Weights of a small masked image model.
Model: 3.85M parameters, 64-pixel images, arch convnext_v2, moe soft, patch size [4, 4], widths [80, 160].
Training: cautious_adamw at rate 0.0016, 12800 steps, batches of 256.
Data: trained on aerial photos of the United States (SatlasPretrain), 101725 training examples, 32.2 epochs.
Rows from block 8, named by matrix and row number. Rows with one number belong to one neuron. Each number is 128 + 32 x the weight over its row's rms, rounded and kept within 0 to 255. All counts start at 0. After the name is the row's rms in percent of the matrix's.
# fc1: MLP up (model.blocks.8.mlp.fc1.weight, 640x160), inputs 0-159
# fc2: MLP down (model.blocks.8.mlp.fc2.weight, 160x640, transposed), outputs 0-159
fc1.394 094 [166 139 132 117 147 139  96 123 158  48  87 144 129 113  89 136 169 145 125  91 146 129 120 167 115 107 131 140  70 118  87 132 146 140 121 155 158  91 137 146  72 147 147 185 196 111 144 156 138 145 123 162 220  77  62 131 105  72 167 105 149 119 125 120 151 111 127 148 126 156 158 153  95  95 158  96 132  65 174  82 115 122  78  95 123 143 101 139  60 129 101 118 120 116 138  88 101  53  85 159 112  57  83 112 145 118 152 180 147  99 119 114 123 156  61 109 141 125 139  93 148 107 115 134  66 131 130 146  79 151 178 105 159 134 102 149 124 107 123 115  95 142  75 125 147 108 182 121 131 150 110  87 136  48 135 185 142  75 169 168]
fc1.395 075 [150 144 184  87 119 143 168 153 143 151 136 118 156 144 103 118 118  52  54 131 117 116 158 103 173 156 143 110  98 119 122 158 184 123 152 112 151 118  66  98  81 111 213 124 138 128 109 120 150 163 150 139  98 184 118 116 182 101  99 147 163 137 101  93 146 155 109  90 155  68 185 104 137  99 104 172 177 130 159 115  94 118 111 146 138 133  71  86 118 103 107 135 134 174 146  96 110  86 138 105 135  92 183  95  48 176  80 111 203 124 186 144 154 143 151 193 121 136 163 121 101 132 121 124 144 128  83 125 143 133 151 136  90  95 101 129  71 144 182 179  81 129 135 114 140 123 165 134 146 110 109  95 179 168 134 139 205 148 138 168]
fc1.396 086 [109 152 116 138 145 133 139  86 155 100 152 136  98 201 120 146 149 103  78 140 184 101  84 193 183 137  98 115 183 152 131 161 139 101 152 173 135 217 153 113  88 171  93 149 122 138 155 171  95 127 145 131 120 176 161 168 135 228 136  70  42 184 102 161 170 161 108 110 116 113 123 145 154 127  89 159 139 123 119 149 136 118 161 142 158 107 155 151 149 121 147 133 160  77 118 140 173 124 157 134 136 134 123  89 131 138 198 128 159 172 159 129 161 163 154  89 143 123 181  90 170  81 161 121 169 175 128  90 124 168 134 107 152 139 115 141 104 123 166  79 145  76 111 127 110 152  64 101 105 145 126 162 129 121 152  57 114 157 115 168]
fc1.397 075 [132 112 149 149 130 156 151 158 164 133 142  97 140 186 162 166 142 140  93 170 141 100 102 179 120 167 150 114 119 134 111 201 126 132 148 187 133 166 163 143  98  75 144 144 138 156 195 119 119  96 138 127  98 165 136 123 167 136  39  59 164 140 133 117 213 147 131  73 138 157 150 125 132 114 158 157 114 119 178 114 159 100 138 172 137 149 138  65 139 100 198  53 110  85 108 113 132 218 154 143  82 138 166 163 150 148 150 156 103 121 133 180 134 129 150  99  76 127  55 143 171 148 196  95 147 140 122 137  66 135 122 140 161 147 119  86 145 131 150 121 137  95 124 181 130  82 177 137 101 161 118 123 116 130 144 154 152 116 148  83]
fc1.398 133 [147 151  90 179  80 146 147 153 135 214 133 100 149  91 106 112 200 123 159 138 161 166 127 146 126  91 134 126 105 187 136  85 173 173 100 170  95 188 147 101 132 106 108 143 114 130  92 121  50 129 170 134 115 132 112 123 189 119  62 100 120 148 118 101  21 166 100 145  98  73 164 109 107 138 104 140  95 122 150 137 151  88 163 120 112 117 161 179 118 121  80 102 110 118 139 181  88 117 136 106 112 177  98 136 111 103 136 104  84 176 101 159 175 136 150 141 104 161 119 132 139 113 120 132 109 124 105 123 158 105 145 107  75 117 109 201 131 171 147  85 169 140 149 158 139 154 163 126 101 164  96 123 137 119 117 203  86  64  98 179]
fc1.399 128 [ 47 177 121 124 135 145 113  98 112 205 132  98  77  84 138 137 145 107  47 136  80 129 101 159 181 142 141 178  78 182 113 170 102 136 123 106 118 200 157  94 151  94 170 111 135 121 163 131 126 154 143 178 107 137 137 143 122 158  94 144 109 103 110 126 102 112 121  90 104 162 126 157 166 104 144 166 132 121 104 133  82 122 146 116 183  90 111 106 106 170  79 147 162 134 118 112 131 118 147 132 139  93 156 111 150  96 114 147 188 118 163 155 137 120 106 151 143 132 198 151 151 116 133 126  99 161 167 197 104 182 180 122  27 134  92  57 125 146 146  79 130 115  99  74 114 109 123 117  72 121 159 159 113 129 169 130 170 157 105 196]
fc1.400 097 [108 119 131 185 138 183 119 105 112 163 118 134 100 166 146 113 136 158 147 124 132 100 117 142 162  85 107  81 117 151 136  76 138 171 114 140  52 125 127 146 115 168  47 132 127  66  85 130 194 114 112 106 120 130  94 177 135 149 157  81  88 108 148 129 101  97 138 108 120 109 152 101 139 116 106 112  68 118 137 158 143  87 144 120 200 176 143 181 108 123 100 107  99 125 204 151 160  93 135 138 133 104 116 151  84  70  84  68 127 138 112 163  88 132 146 146 128 127 103 144 117 144 180 189  60 110 121 130 198 186 174 162 195  83 154 151 134 142 132  98 145 167 124 155 155 134 139 190 148 115  97  96 160 135 103  74  80  92 127  80]
fc1.401 114 [123 133 171 134 122 137  71 134 127 186 146 129 209 109 121 120 106 112 121 160 121 165 159 155 168  68 115 161  82  79 126 108 105 155  93 107 117 139 124 172 131 131 168 133 136  75 151 137 105  76 151 154 164 155 133 131 126 142  82  86 135 149 145 145 187 125 117 129 131 118 174 116 147 102  79 146 124  94 144 110 133 109 128 152 134 101 179 116 154 148 219 112 110 109 228 194 157 151 107 102 162  87 161 171 160  81  87 135 125 221 157 126 114 132 157 147 117 155 124 130 100 127 180 113  79 196 132  90 162 167 122 149 156 135 138 112 105 145  96 111 124 102 103 205 158  98 128 135  91 177 110 108 128 179 171 101  92 133 161  63]
fc1.402 114 [119 121  82 132 130 160  85 117  98 124 148 125 114  87 137 125 185 174 102 188 118 130 103 139 146 162  53 114 103 178 121 128 176 162 128 140 150 138 171  51 140 104  88 108 117 117 179 130  86  83 164 154  77 136 100 200 126 156 106  89 120 111 145 179  30 132  97  77 141  66 153 126 121 164 144 145 108  79  97 133 134 109  88 160 136 125 133 152 120 160 157 143 122 107 178 145 119 187  88 139 155 170 161  89 129 140 110 174 142 170 139 175 105  58 151 132 111 143  94  96 126 114 129 133  90 203 135 171 106 128  84 118 114 121 186 131 153 128 125 130 105  65 126 142 100  62 148 178  85 128 129 167 151 159 146 126 175 149 126  85]
fc1.403 112 [124  57 119 126  98  75 169 128 156  13 143 103 112 146 142 129 186 110 177 101  98 170 176  75 121  76 141 147 116 180 129 152  68 173 123 125 104 154 127 130 167 112 164 122 127 103 165 130 180 103 105 125 104 103 108 110 157 130 108  77  92 115 115 131 112  94 178 173  87 119  68 113 117 110 112 113 122 125 115 141  76  91 120 116  96 108 102 119 105 119 184 137 112 145 205 145 111 118  71 143  97 128 156 116 192 107 151 126 124 164 145 129 156 103 101 146 126  96 130  82 161 165 138 112  81 112 149 112 133 118  49 101 159 145 136 137  90  70 171 194 154 174  77 139 121 118 169 128 112  73  71 122 131 108 125  85 119  78 151 110]
fc1.404 108 [118 163 128 111 161 123 158 124  89 198 106 123  84 140 114 104 117 179  92 124 147 128 175 158  96 152 100 110  90 128 116 185 122  70 143 109  75 206 138 109 152 126  93 121  93 151 204 117  52 101 120 160 124 131 129 112 119 157 156  62 123 130 152 110  51 120 129 189 131 153 155 189 117 135 155 139 157 189  61 134 136 148 118 111 152 106 155  91 108 133  95 116 145  92 110 130 120  98 146 107 155 113 116 107 129 146  71 134 128 173 160 128 100 144 100 129 124 140 114  89 170  91  99 137 148 167 133 187  73 111 134  68  61 145 109 142 121 147 172 160  85 142  87 100 149 112 148 133  79  84 114 131 118 118  92 170 222 167 114 177]
fc1.405 115 [160 134 112 129  96  56 133 155 134 130 116 153 105 125 162 128 166 166 158 130 111  64 143 165  88 154 115 147 112 183 121 128 149 125 115 121 175 184 121 144 189 111 149  73 154 185  55 106 121 141 124 145 107 148 116 190 134 172  95  98  95 175 139  75 154 125 109 119 125 145  87 120 122  58 113  40 128 158  49 123  17 160  56 112  80 128 106 119 122  87 139 161 116 129 136 147 156 163 121  82  73 123 130 138  99 141 123  82 149 109 120 112 124 153 125 164 130 108 215 190 135 144 140 137 103 138 131 114  95 115 132 146 176 123 123 107 112 161 175  72 154 120  96 148 139 142 145 101 106  92 144  93 125 161 165 100 122 110 138  92]
fc1.406 121 [130 133 114 131 137 144 185 121 136  90 118 108 128 119 103 129 185 151 134 101 149  97 113 106 174 119 128 156 121  84 119 116 148 129 112 172 128 138  81 162 136  89  91 187 123  41 146 162 165 134 150 137 151 115 120 129 105 133 150 185  96  73 120 144  71 167 116 138 112 150  98 139 104 161  98 144  66 137 123 128 126  84 160 137 142 119 130 110 153 133  73 152  76 166 143 137  88 138 136 103 110  95  97 109 116  79 163 117 108 125 149 144 167 145 188 155 102 160 176  71  99 140 154  79 189 146 131 113 211 170 124 119 173 136 153 208  86 143 119 119 158 211 137 139 162  88 134 100  50 173 125  79  93 171  91  76 125  73 138 180]
fc1.407 132 [152 118 176 143 102 107 203 129 164 126  89 176 132 106 113 159  82 130 163 115 113 182 184 220  46 117 181 149  45 164 122  82 150 174 132 129 102 110 160 146 140 128 119 141 102 110 116 135 172 202  60 170 105 149 138 194 153 169 137  49 148 138 120 106 132  99 150  97 161 103 112 131 163  58 135 122  95 123 119 108 113  99 118 130 141 143 116 163 154 128 143 134  95 125 175 175  94 103  95  98 109  91 121 137  44 137 111 172 101 146 146 107  99 134 135 102 148 130 154 140 131 160 121 107 110 100 142 137 100 128 116 194 193 153 160 160 100 131 167 134 164 144 117  76 129 118  97  95 102 117 112 136 103 173 141 172  93 115 126 149]
fc1.408 101 [116 140 178 112 117 126 107 178 146  64 152 105 114 123  84  85 138 162 122 147 146 133  93 151 208 138  74  84 115 165 158 125 144 120 135 193 106 119 155 116 106 132 179 126 126 109 159 158 112 102 175 145 140 127 125 139 151  78  66 112 131 110 147 179 165 112 129  79 108  73 155 145 182  86 121 164  95  55 135 129 110  91 131  44 175 117 165 108 136  85 177  80 127  81 110 116 104 124 104 147  68 114 156 145 154 134 166 156  50 181 128 203  87 108 115 110  86 113 172 106 160 131 129 105 138 100 111 186 139 139 112 150 103  76 146 105 103 149 109 173 143 101 203 152 139 100 126 156 127 162  84 148 101 104 127 105 157 106 157 126]
fc1.409 088 [138 128 111 146  87 165  75 106 133 119 131 125 106 103 134 163 152  99 106 135 137 111 133 141  95 154 156 145 129 130 186 227 122 102 152 128 162 117 207 133 104  80  99 159 127 162 198 117  84  78 113 112  54 158 126 183 130 152  93 115 103 131 144 127 115 113  79 102 123 103  94 101 163 176 195 128 166 137 188  76 152 109 107 132 107  81 136 104 115 178 135 140 121  95 126 170 106 129 183 109  58 156 137 109 139 124 172 177 115 184 163 145 139 114 166 148 113 131 142 153 164 103 140 103 119 199 101 150  68 156 119 102  81 113  61  77 110 105 129  84 125 177 148  84 103 148 105 132  89 136 109 122 140  77 136 128  67 149 173 105]
fc1.410 085 [143 120 138 113 166 118 206 126  92  26 110  86 133 155 116 137  77 136 149 123  79 184 126  88 147 175 136 155 117  83 188 143 160  66 113 147 130 102  58 104 103 123 152  72 117 117 158 141 130 155 146 141 155 136 122 145 146  49 139 104 115 106 123 112 159 101 120 136  82 149 141 164 153 108 133 163 106 179  86 122 121  91 135  94 106 129 177 146 152 136 148 144 190 163 203 127 138 126 144 181  79 203 208 192 100 152 152 103 139  96 142 123 148 125 126 144 136 111 145 104 176 147 180 101 125 110 182  76 148 134 116  88 144 133 163 184 200 137  76 142 131 118 143 127  74 120 177 130 154 121 141 138 143 126 110 105 122 124 137 139]
fc1.411 091 [128 151 126 147 147 148  92 117 113  46 142 121 141 157 145  84 114 162 134 107 182 145 103 102 146 143 135 152 154 127 185 159 132  71 121 136 170  83 163 144 122 134 174 157 129 143 138 181 119 219 130 135 143 100 182 173 199 115  87 144 132 159 100 139 158  93 128 143 161  71 110 109 179 128 159 153 155 100 189 135  29 107 185  94 148 122 106 170  82 164 126 135  31 157 135 113  97 167 145 143 122 107 128 110 129 102 131 214 168 122 134 128 130 169 124 133 185  98  81 151 117 120 114 158 141 124 100 147 140 137 127 161 161 143 107 203 164 141 143 194 119 144 113 124 125 101 151 159 102 156 116 172 178 137 159 116 122 127 167 154]
fc1.412 073 [115 125 131 114  95  86 108 112 124 121 101 134 118  86 141 106 135 131 109  99 125 119  78 119 142 171 137 131  82 182 134 121 174 175  74 171 229 177 190 147 115  84  94 155 108  68 162 160  59  87 141 166 110 123  98 127 141 178 154 105 126 176 155 134 103 128 162 146  53  97 117 157  78 199 140 196 144 109 149 137 135 107 102 108 144  83 177 181 122 109 181 136  58 162 145 143 143 128 123 110  98 117 152  89 133 103 171  94 124 119 149 119 129 132 110 122 119 131 138  69  68 114  71  89 134 111 152 120 138 176 131 102  85 121 136 130  76 140 126 164 102 123 117  90  70 116 173 138 107 104 119 120 188 128 146 104  89 142 175  75]
fc1.413 083 [156 121  71 108  65  33 138 115 130  77 106 132  87 169 136  79  95 101 138 190 142 135 159 180 123 108 114 113 141  94  51 151 149 116  87 134 148  49  96 144 145 181 101  74  99 104 119 113 165  91 116  71 130 145 157 144 124  36 132 131 155 163 129 153 138  90  61 139 112 117  99 143 102 136  98 123 188 153 143 170 132 191  82  86 183 111 150  95 142 132 151 164 130 154 118 171 137 113 128 130  71 141 105 121 177 139  89 145 115  80  56 131 135 141  92 110 164 139  83 125 112 140  88 125  76 125 135 104 171 140 124  87 115 117 145  99 126 138 164 153 135 131 103 139 127  99 140 102 100  69  97 177 174 144 143 113 167 139 135 129]
fc1.414 103 [155  59 121  99 122 137 122 124 144 145 111 154 128 149  94 134 121 114 144 132  86 121  85 144 185  69 126 114 119 129 157  94 107 120 201 154 196 152 129 114  83 139 183 139  92 135 112 101 160  17 150 137  80 164 170 102 113 159 123 136  91  79 100 118 141 104 118 123 122 150  90 133 114 151  88 107 111 144  81  90 125 128 137 103  99 112 133 144 133 102 179  60  84 136 158 132 113 112 147  91  50 117 159 137  89 140 191 122 120 133  84 143  77 144 115 114 106 117 179 161 116 147  85  83 132 125 112 133 116 140 143 192 118 101 176 125  82  57 175 111 129 131 114 112 142 130 117 120  87 140 126 105 126  84 124   0 154 111 136  94]
fc1.415 097 [ 93 153 112 163 157 108 132 144 125 143 169 191 138 139 128  84 200 100 126 107  96 129 157 121 129 114 129  70 107  97 122  83 100 139 153 121 107 107  98 106 188 137 116 141 161 132 143 148  95 177 104 192  86 119  72 132 129 179 182 150 129  76 160  84 151 121 133 147 172 181 158 145 112 107 111 149 116  42 195 150 114 117 141 143 113 128 115 154  98 129 121 119  84 132 145 112  91 107 136 142 144 110 103 148  86 104  78 115 154 150 103 122 105 105  80 171 157 107  86 140 164 195 141  93  99 138 162 149 134 133 108  76  65 101 148 160 120 121 102 137 139 183 130 153 211 173  87  70 166  94  92 120 134  58  93 171 118 109 200  94]
fc2.394 090 [175 174 125 109 104 171 140 154 116 154 122 134  96  65 125 151 139 172 109 148 107 119 122 146 155 138  72 144 202 174  77 121 149 183  96 107  95 105  79 164 118 111  91  86 137 107 129 116 168 117  96 137 120 104 187 143 116  99 121 189 102 125 136 101 141 139 177 126  88 135 215 152 105 117 125 109 108 130 110 135 163 144 167 109 142  56 120 189 139  83 124 161  96 157 169  87 145 141 106 115 186 135 117  74 139 114 179 114  79  60 173  79 154 104 113 121  95 153  90 169 129 158 149  51 108 164  87 187 127 128  88 141 181 115 190 138 113 151  99 105 100 170 118 169 121  84 162 155 133 142 109 139 142 161 103 106 124 101 158 171]
fc2.395 073 [ 93 120 116 137 189 106 128 198 125 137 144 100 172 151 162 155  81 119 177 107 118  94 112 116  83  99 152 101 135  81 151 142  89 153 118 143 139 137 109 107 140 127 106 136 121  82 103 112 119 133 110  37  92 116 125 128 109 177 106 131 139  67 108  71 114 176  97 109 122 137 171 139 108 151  85 125 137 104 110 120 123 213  98  26 130  95 123 160  55 105 102 223 139 137 122 133 165 132  87 104 141  75 183  44 147  92 159 199 125 139 106  84 152  88  92 162 115 123 150 115 179 164 116 136 106  92 117 137 126 121 187 145 109 167 156 157 142 175  99 137 161 112 111 130 152 172 142  92 123 126 169  91 120 126 127 122 105 139 147 108]
fc2.396 073 [122 126 127 148 115 135 119 179  96 110 114  87 149 101 131 116 114 112 138  99 113  58 126 137 172 128 138 114 102  97 121 117 125 110 151 159 119 151 112  89  73  88 113 170 153 108 109 115 124 151 104  40 129 169 131 112 153  97 117 141 140  62 152 164 114 138 103  96 112 108 154 106 114 141 159 158  74  79 164 125 184  81 143 109 150 110 139 196  35 129 134 153  78 169 134 123 119 144 155 131 137 106  74 134 107 106 117 226  60 137 134  52 140 145  90 153 147 122  79 100 167 191 159 108 155  98  99 168 100 123 118 209 132 179 171 186 117 162 121 115 106 108 134 127  90 109 150 139 166 137 125 155 104 177 121  91 165  96 182 170]
fc2.397 071 [146 157 126 122 151 141 118 159  74  86 170  82 175 141 172  84 152 148 122 108 132 132 163 135 203 138 124 119 109 117 138  96 109 143 140 162 163  97 141 110  84 157 150 172  65 205 156 114 151 102 117 101 123 136 132 145 197 145 133 104 101 157 103 122 136 146 114  90  74 143 131 116  91 140 105  99  91 112 148 121  66 119 132  62 134 133 135 197  70 137 186 211  96  73 108 117 166 141  91 213 117  76 155 152 109 136 119 162 126  92 112 101  99 129 124  76 122 117 143 108 169 147 150 158 198 105 152 153  94 131 101 155 155 167 184 112 154 137 147 140 101 153 104 157 110 112 138 102 182 118 104 133 112 147 169 154  62 203 150 146]
fc2.398 136 [ 86 160 150 135  75  95 120 140 220 138 108 198 129 126 125 116 156 133 107 110 170  80 117 130 163 174 156 115 105 108 187 132 118 140 119  78 151 123 112 105 144 126 140 111 143  87 133 114 143 113 127 131 151 127 177 127 165  77 157 148 125 146 127 143 103 178  87 168 101 109 143 148 159 141 122 182  98  86 125 115 121 121 138  86  94 129 161 146 120 142 188  88 121  66  82 132 125  76 139  86 195 147 102 161 117 117 108 106 125  96 110 142  60 123 110 122 126  88 139 145 138 113 202  18 153 139 101  98 167 148  97  98 154 132 187 121 127 106 169 141 100 147 157 104 124  82  92 107 212 130 132 167 126  75 186 127 108 176  95  61]
fc2.399 120 [125 170 146 143 129 183 202 115  49 156 123 146 121 171 168 148 124 135 220 184 167  94  79 123 171 152 130 115 138 128 136 196 123 106 143 171 169 125 120 117  94 125 105 111 170 140  74 136 143 137 141 117 100 158 127  84  95 125 127 166 155  67 120  73 184 123 133 123 147 110  57 151 107 135 106 151 108  50 134 188 195  98 155 138 147 114 119 171 113 136 171 127 114 134 136 164 111 133 145 140  76 179 103  14 147 107 182 135  97 137 134 120 149 142  96 114 127 127 104  91 117 155 153 174 144 134 157 150 126 130 157 119 153  97 129 167 125 153 146 126 128 128  89 114 120 118 124  65  73 195 165 145 149 138 131  98 143 170 115  99]
fc2.400 095 [ 50 175 128 140 160 127 116 134 103  93 119 109 119 157 155 119 232 119  82 150 145 124 148 122 154 133 103 131 148 132 192  73 128  97  89 143 152  92 143 119 139 147 108  74 102 169 108 131 125 138 128  93 132 157 105 135 129 134 112 128 178 108 132  86  50 143 184 133 100 105  81 126  58 112  65 162 103  80 118 122 112 209 142 120 165  91 129 158 134 142 196 124 143 125 173 126 131 148  56 123 143 137 136  96 140 109 122 168 106 127 108  91 177 150  96 154 130 125 146 153 164 148 155 215 178  71  92  76 100 125 189 124  67 109 129 142 178 159 133 182 158 138 111 104 135  89  76 157 143 104 131 120 107 152 146 140 135 133  94  92]
fc2.401 109 [101  75 114 126  79  90  56 125  95 116 105  72 164 151 119 140 113 127 159 139  58 151 164 121 146 105  92 196 108 159 133 143 111 134 134 176 109 128 157 122 105 129 118 122  92 151 149 156 118 118 112  94 109 124  11 193 111 144 134 125 114  97 128 121 126  61 126 116 132 110 117  93 137 106  76 129 104 126 141 113  88  87 114 161 129 131 120 145  96 135 132 142 155 149 144 162 166 170 107 145 215 121 124 171 133 135  93 146  83 134 109 101 171 118 140 104 107  92 136 101 159 123  72 190 137  99  83 137  51 175 103 126 110 161 120 204 147 161 170 145 168 133 210 137 160 177 100 187 147 119 140 146  94 152  74 121 114  94 117 171]
fc2.402 109 [ 97  14  88 106 114  83  83 152 125 139 152 134 130 113  95 161 174 152 170 103  50 152 126  97 122 192 112 138  66  81 198 138 132  95 143 150  90 149 140 149 124 140 103 127 111 106 153 152 131  97 135 125 140 100  90 142 119 189 155 122  81 131 156 145 125 115 134 125 146 105 103 130 178 136 111 127  96 136 152 121 115  89  88 110 147 137 196 124 120  93  98 108 105 120 153 204 168 156 127 126  41 115 154 169  88 124 133 100  84 141 146 142 119 124 151 136 104  53 127  96  85 102 122 153 117  88 116 145 101 139 149 132 121 102  79 170 100 125 147  98 121 131 200 156 132 128 142 140 225 127 115  75 106 174 119 147 196  84 100 142]
fc2.403 106 [105 139 143 116 176 129 160 179 121  49 148 173 153 147 146 189 135 126  93 108 138  97 115 134 138 100 142 135 155 147 121 125 135 180  93 133 202 122 127 144 119 131  43 135 132 124  90 133 126 136 144 145 160 151 176  92 133 149  78 112 148 122 128 134 169 136 124 150  99 155 158 123  98 168 181 150 156 177 109 114 154 136 163  78 136 184 143 114 128  92 117 129 123 135 154 102  97 125 125 112  21 118 119  83 142 183 153 167 137 125 175 101 137  94 130 125 126 240  93 165 112 125  89 139 161 149  97 169 120 106 214 149 163 149 165 119 139  80 161 169 106 116 110  46  97  96 132  76  87 136 157  96 147 117 123 166 125  98 182 126]
fc2.404 130 [115 135  87 133  96 117  96  78  39 148 144  99 132 122 100 186 118 126 187 118  83 112 194 155 110  64  88 131 125 140  68 143 130 130 148 160 109 104 151 116 107 135  72 134 125 121  96 143 101 124 146 167 156  87  72 121 102  99 126 142 183  91 122 109 172 104 110 135 183 157 126  96 167  95 109 133 154 147 131 168 118  79 140 157  95 172 112 129 151 138 101  90 113 150 120 141 132 162 132 125 132 165 135 146 156 114 130 147 160 159 136 204 123 137 118  75 106 107 121 117  88 104  71  80  86 100 134  91 121 136 129 166 114 112  98 184 111 183 159  98 134 104 142 112 104 205 136 110  37 220 165 104 173 170  91 173 166 157 104 144]
fc2.405 107 [177 133 130 125 122  60 134 183  93 106 147 133 133 138 134 195 113 135 110  72 123 137 135  49  99 117 144 169 124 149  94  78 221 214 147 133  93 126  91  86 112 120  71  92  99 134 132 165  93  98  42 133 161 109 140 233 140 118 148 140 123 137 106 153 138 122 167 118 118 120 127 125 117 140 140 124 164 117 150 115  86  93 158 117 157  78 199  92  45 133  91 146 143 125 147 144 109 132 150 100   0  81 141 140  89 132 127 125 133 121 146  99 128 140 151 141 141 127 136 134 111 129  94 102  84 152 121 113 136 111 127  97 149 129 140 120 147 143  86  77 110 136 127 128 122 137 130 124 141  89 122 100 128 100 144 152 149 107 141  39]
fc2.406 139 [ 73 118 181 128  73 106 127 149  81 125 137 101 143  91 131 153 193 150  89 113 136 112 218 140 173  96 121  83 106 126 136 116 127 130 139  96 132 115  95  92 164 107 158  83 107  62 124 106 126 110 168 133 118 120 181 121 185  84 162 157 126 132 109 146  87 188 106 160 115 119 103 162 115 158 184 146 127 110 108  89 108  98 140  95 106 121 135  87 134 181 144  75 127  69  91 197 122  67 145 116 144 142  96 150 107 136  96 125 145  99  74 207  77 139 112 108 109  68  90 135 146  85 125  95  79 151 122 102 121 153  79 137 160 142 153  94 132 112 159 147  78  94 115 115 145 120 157 129 124 100 166 134 109  47 141  56 157 157 105  86]
fc2.407 137 [217 146 164 131 127  97 159 135 107  99 122 120 142 104 128 109  71 133  87 185 130 154 139 120 123 156 158 141 134 151 117 199 226 100 166  59 123 144 134 132 112 115  59 146 129  96 120  71 117 158 176 113 138 164 144 150 138 145  79 125 139 125 140 177 118 114 173 131 129 113 142 147 155 152 116  62 131  84 158 175 154 143 152 142 135  97  95 118 176 119 156 139 119 114 135  76  93 126 116 129  59 142 103 102 146 135 193 176 105 140 129 138 143 102 128 152  96 137 126 152 111  99 132  94 160 122 146 164 180  96 164  74 168 124 133 159 146 121 112  74 142 139 132 119 138  65 130 146  65 116  42 143 165  99 114 115 187 203 109 197]
fc2.408 093 [122  28 195 145 140 122 149  84 181 112 120 117 160 127 105 102 124 131 160  95 105 150 101 105 191 165 152 153 140  91 161  87 144 138 158 160 144 144 175 140 153 115 249 160 157 174 153 107 115 155 150 127 111 124 132 139 110 147 137  94 100 168 115 129 156  84 166 151 171 130 122 121 173 151 150 110 113 133 148 127 104 159 123 171 109 119 134 103 112 142  75  75 113 173  47 143 138 114 148 174 129 128 156 113 170  69 136  62 155 123 121 164 122 165 129  94  95  97 163  89 111  81 134 129 113 146 169 127 100 167 117 131 154  49  93 158 109 182 129  97 190 130 130  70 116 140 153  65 109 150 105 111 109 152 110 108  82 162  89 121]
fc2.409 083 [100  95  34 109 138 103 110 179  88  59 112  41 168 134 140 145 172 155 124  96  84 106 104 101 145 124 133  99  93 156 177 117 124 143 135 164 114 112 138  94  80 166  93 115 104  91 123  95 104 114  89  70 145 111  85 156 124 132 136 144 115 121  95 180 132  86 114 135  92  89 123 133  94 125 129 138 114  53 169 126 133 139 110  85 121 160 141 182  77 120 160 173 123 125 127 113 152 181 123 125 111 115 118 159 127  91 125 211 103 125 129  35 111 118 125 120 131 125 114 152 117 173 120 151 135  98 169 150  84  97 131 159 123 153 168 153 136 152 144 152 143  72 145 171 128  48 107 143 185  87 123  87  54 165 101 169 150  99 141 164]
fc2.410 083 [ 92  74 166 125  99 201  74 204 120 167 103 114  84  58 156 205 119 127  74 131 181 135 151 248  99 140 162 139 128 168 150 193 161 133 108 152  91 117 126 107 145 128 152 125 160 148 155 149 135 123  84  55 135 109 129 118 102 140 147  85 131 146 105 175 118 131 171  92  94  77 138 102  88 135 164 188 163 116 114 135 114 118 105 122 116 115 123 135  80 151 123 180  63 116 126 148 124  78 152 151 100 119 137  73 133 102 150 145  95 122 105 108 105 103 146 124 132 149  96 111 157 146 149 159 168 154 131 148 142 182  98 141 139 168 152 146 127 126  93 124 113  93  89 155 115 186 137  72  99 110 144 143 155 167 160 145  73 134 172  98]
fc2.411 099 [121  66 133 105 123 144 108  88 151  31  96 135 145 133  80 103  35 102 155 145 140 167 179 165 134 162 141 134 129 133 108 169 125  61 150 172 141 108 145 141 163 113 192 152 122 149 159 113  98 145 176 156 202  85  95 127 123 104 141 122 159 180 117 145  56 148 156 113 144 131 211 113 173 165 110 100  88 190 119 142 109 122 158  73 142 205 162 149 155 105  85 162 132 140  82 133 134 100 186 139 163 122  90 202  96 129 142 161 167  80 182 169 179  88 151 132 113  95 147 108 159 126 105 115 135 175 113 104 138 127 113 138 107 145 107 152 106 166 131 134 124  96 134 127 118 140 107 161 141 150 128 118 136 137 124 151 141 189 148 142]
fc2.412 073 [105 121  64 120 122 144  59 196 116 116 161  75 163 163 158 153 147 133 142 182 139 155 134  94  96 145 153 119 176 126 120 113 121 113  81 146 166 137  78 122 108 184 143 103 102 121 127 123  77 106  95  47 158 153 136 150 209 145 155 126  99 128  91 128 130 117 120 134 107 118 107  97  70 122 153 161 142   0 172  62 113 160 120 116 129 145 144 163  67 130 131 161 118 132 174 146 121 172 112 111  89 116 136 107 186  93 128 136  82 169 116  73 117 120 101  93 155 129 158 150 136  96 111 113 144 120 132 157 132 133 179 171 105 214 169 156 152 149 152 126 133  98 108 136 115 130 117 130 144  95 148 100 115 126 157 162  72  90 179 143]
fc2.413 078 [159  85 137  97 135 104 112 166 100 154 178 132 153 152 180 134 121 103 135  76 122 122 112  99 104 117 120 161 146 179 106 107 122 142 147 120 154  53  92 130 109 160 164 152 167 182  96  92 154 107 159 125 108 157 133 158 141 182 151 176 122  62 122  72 143 164 116 150 104 156 125 174 106 135 157 108 123 102 158 112 120 142 172  57 125  94 154 206 148 141  50 198 120 141 112  99 140 132 156  96 148 134 108 151 170 143 114 120 158  69 115 112 146 134 151 166  66 152 139 180 162 172 141 149 159  75 106 125 189 128 202 149  77 147 132  94 105 111 101 174 100 141 123  36 132 133 150 119 144 137 141  80 121  65 144 100 118 159 167 141]
fc2.414 126 [123 132  98  92  97  80  93  97  72 118 108 172  88 148  54 132 145 148 103  98 136 124 134 109 154 104 141 164 150 121 150 133 167 155 114 153  87  99 141 135 148 153 142 128 134 117 104 110 163  90 133 183 158 149 173 127 130 125  65 160  50 151 135 134 155 155 109 140 192 117 148 117 141 177 130  63 159 114  83 131 154 179 158 175 169 127 183 105 203 130 155 108  71 125 127 129 109 119 108 133 141 123 111 111  74 157 103  79 102 139 102 117 186 126 124  97 122 141 150  86  58 152 130 148 137  81 114  92  79 135 127  87 175  81 184 154 115 100  88 171 135 141 138 142 148 145 216  99  89 139  92 119 213 167 112 154 163 172 132 151]
fc2.415 098 [150 130 164  91 148 152 128 137 165 194 125 120 141  37 141 172 146 107  83  52 132 109 118 143 115 103  83 130 113 138  70 125 123  33  56 129 141  96  95  83 122  97 122 132 160 123 127 110 120 134 100 153 179 150 160 137  94 111 156 201 160 156 137 142 129 174  68 146  87 115 152 129 118 162 141  87 144  95 132 127 129 167 183  78 129 209  73 132 130 101  97 135 115 151 138 111 113 118  76  95 229 110 142 128 112 163 105 120  85  87  54  88 155 119 115 142 103 172 183 111 137 113 104  75 150 143 123 163 116 171 100 114 154 128  97 152 120 143  93 144 103 132 113 130 135 116 139 192 122 118 125 122 167 136 110 139  83 166 151 110]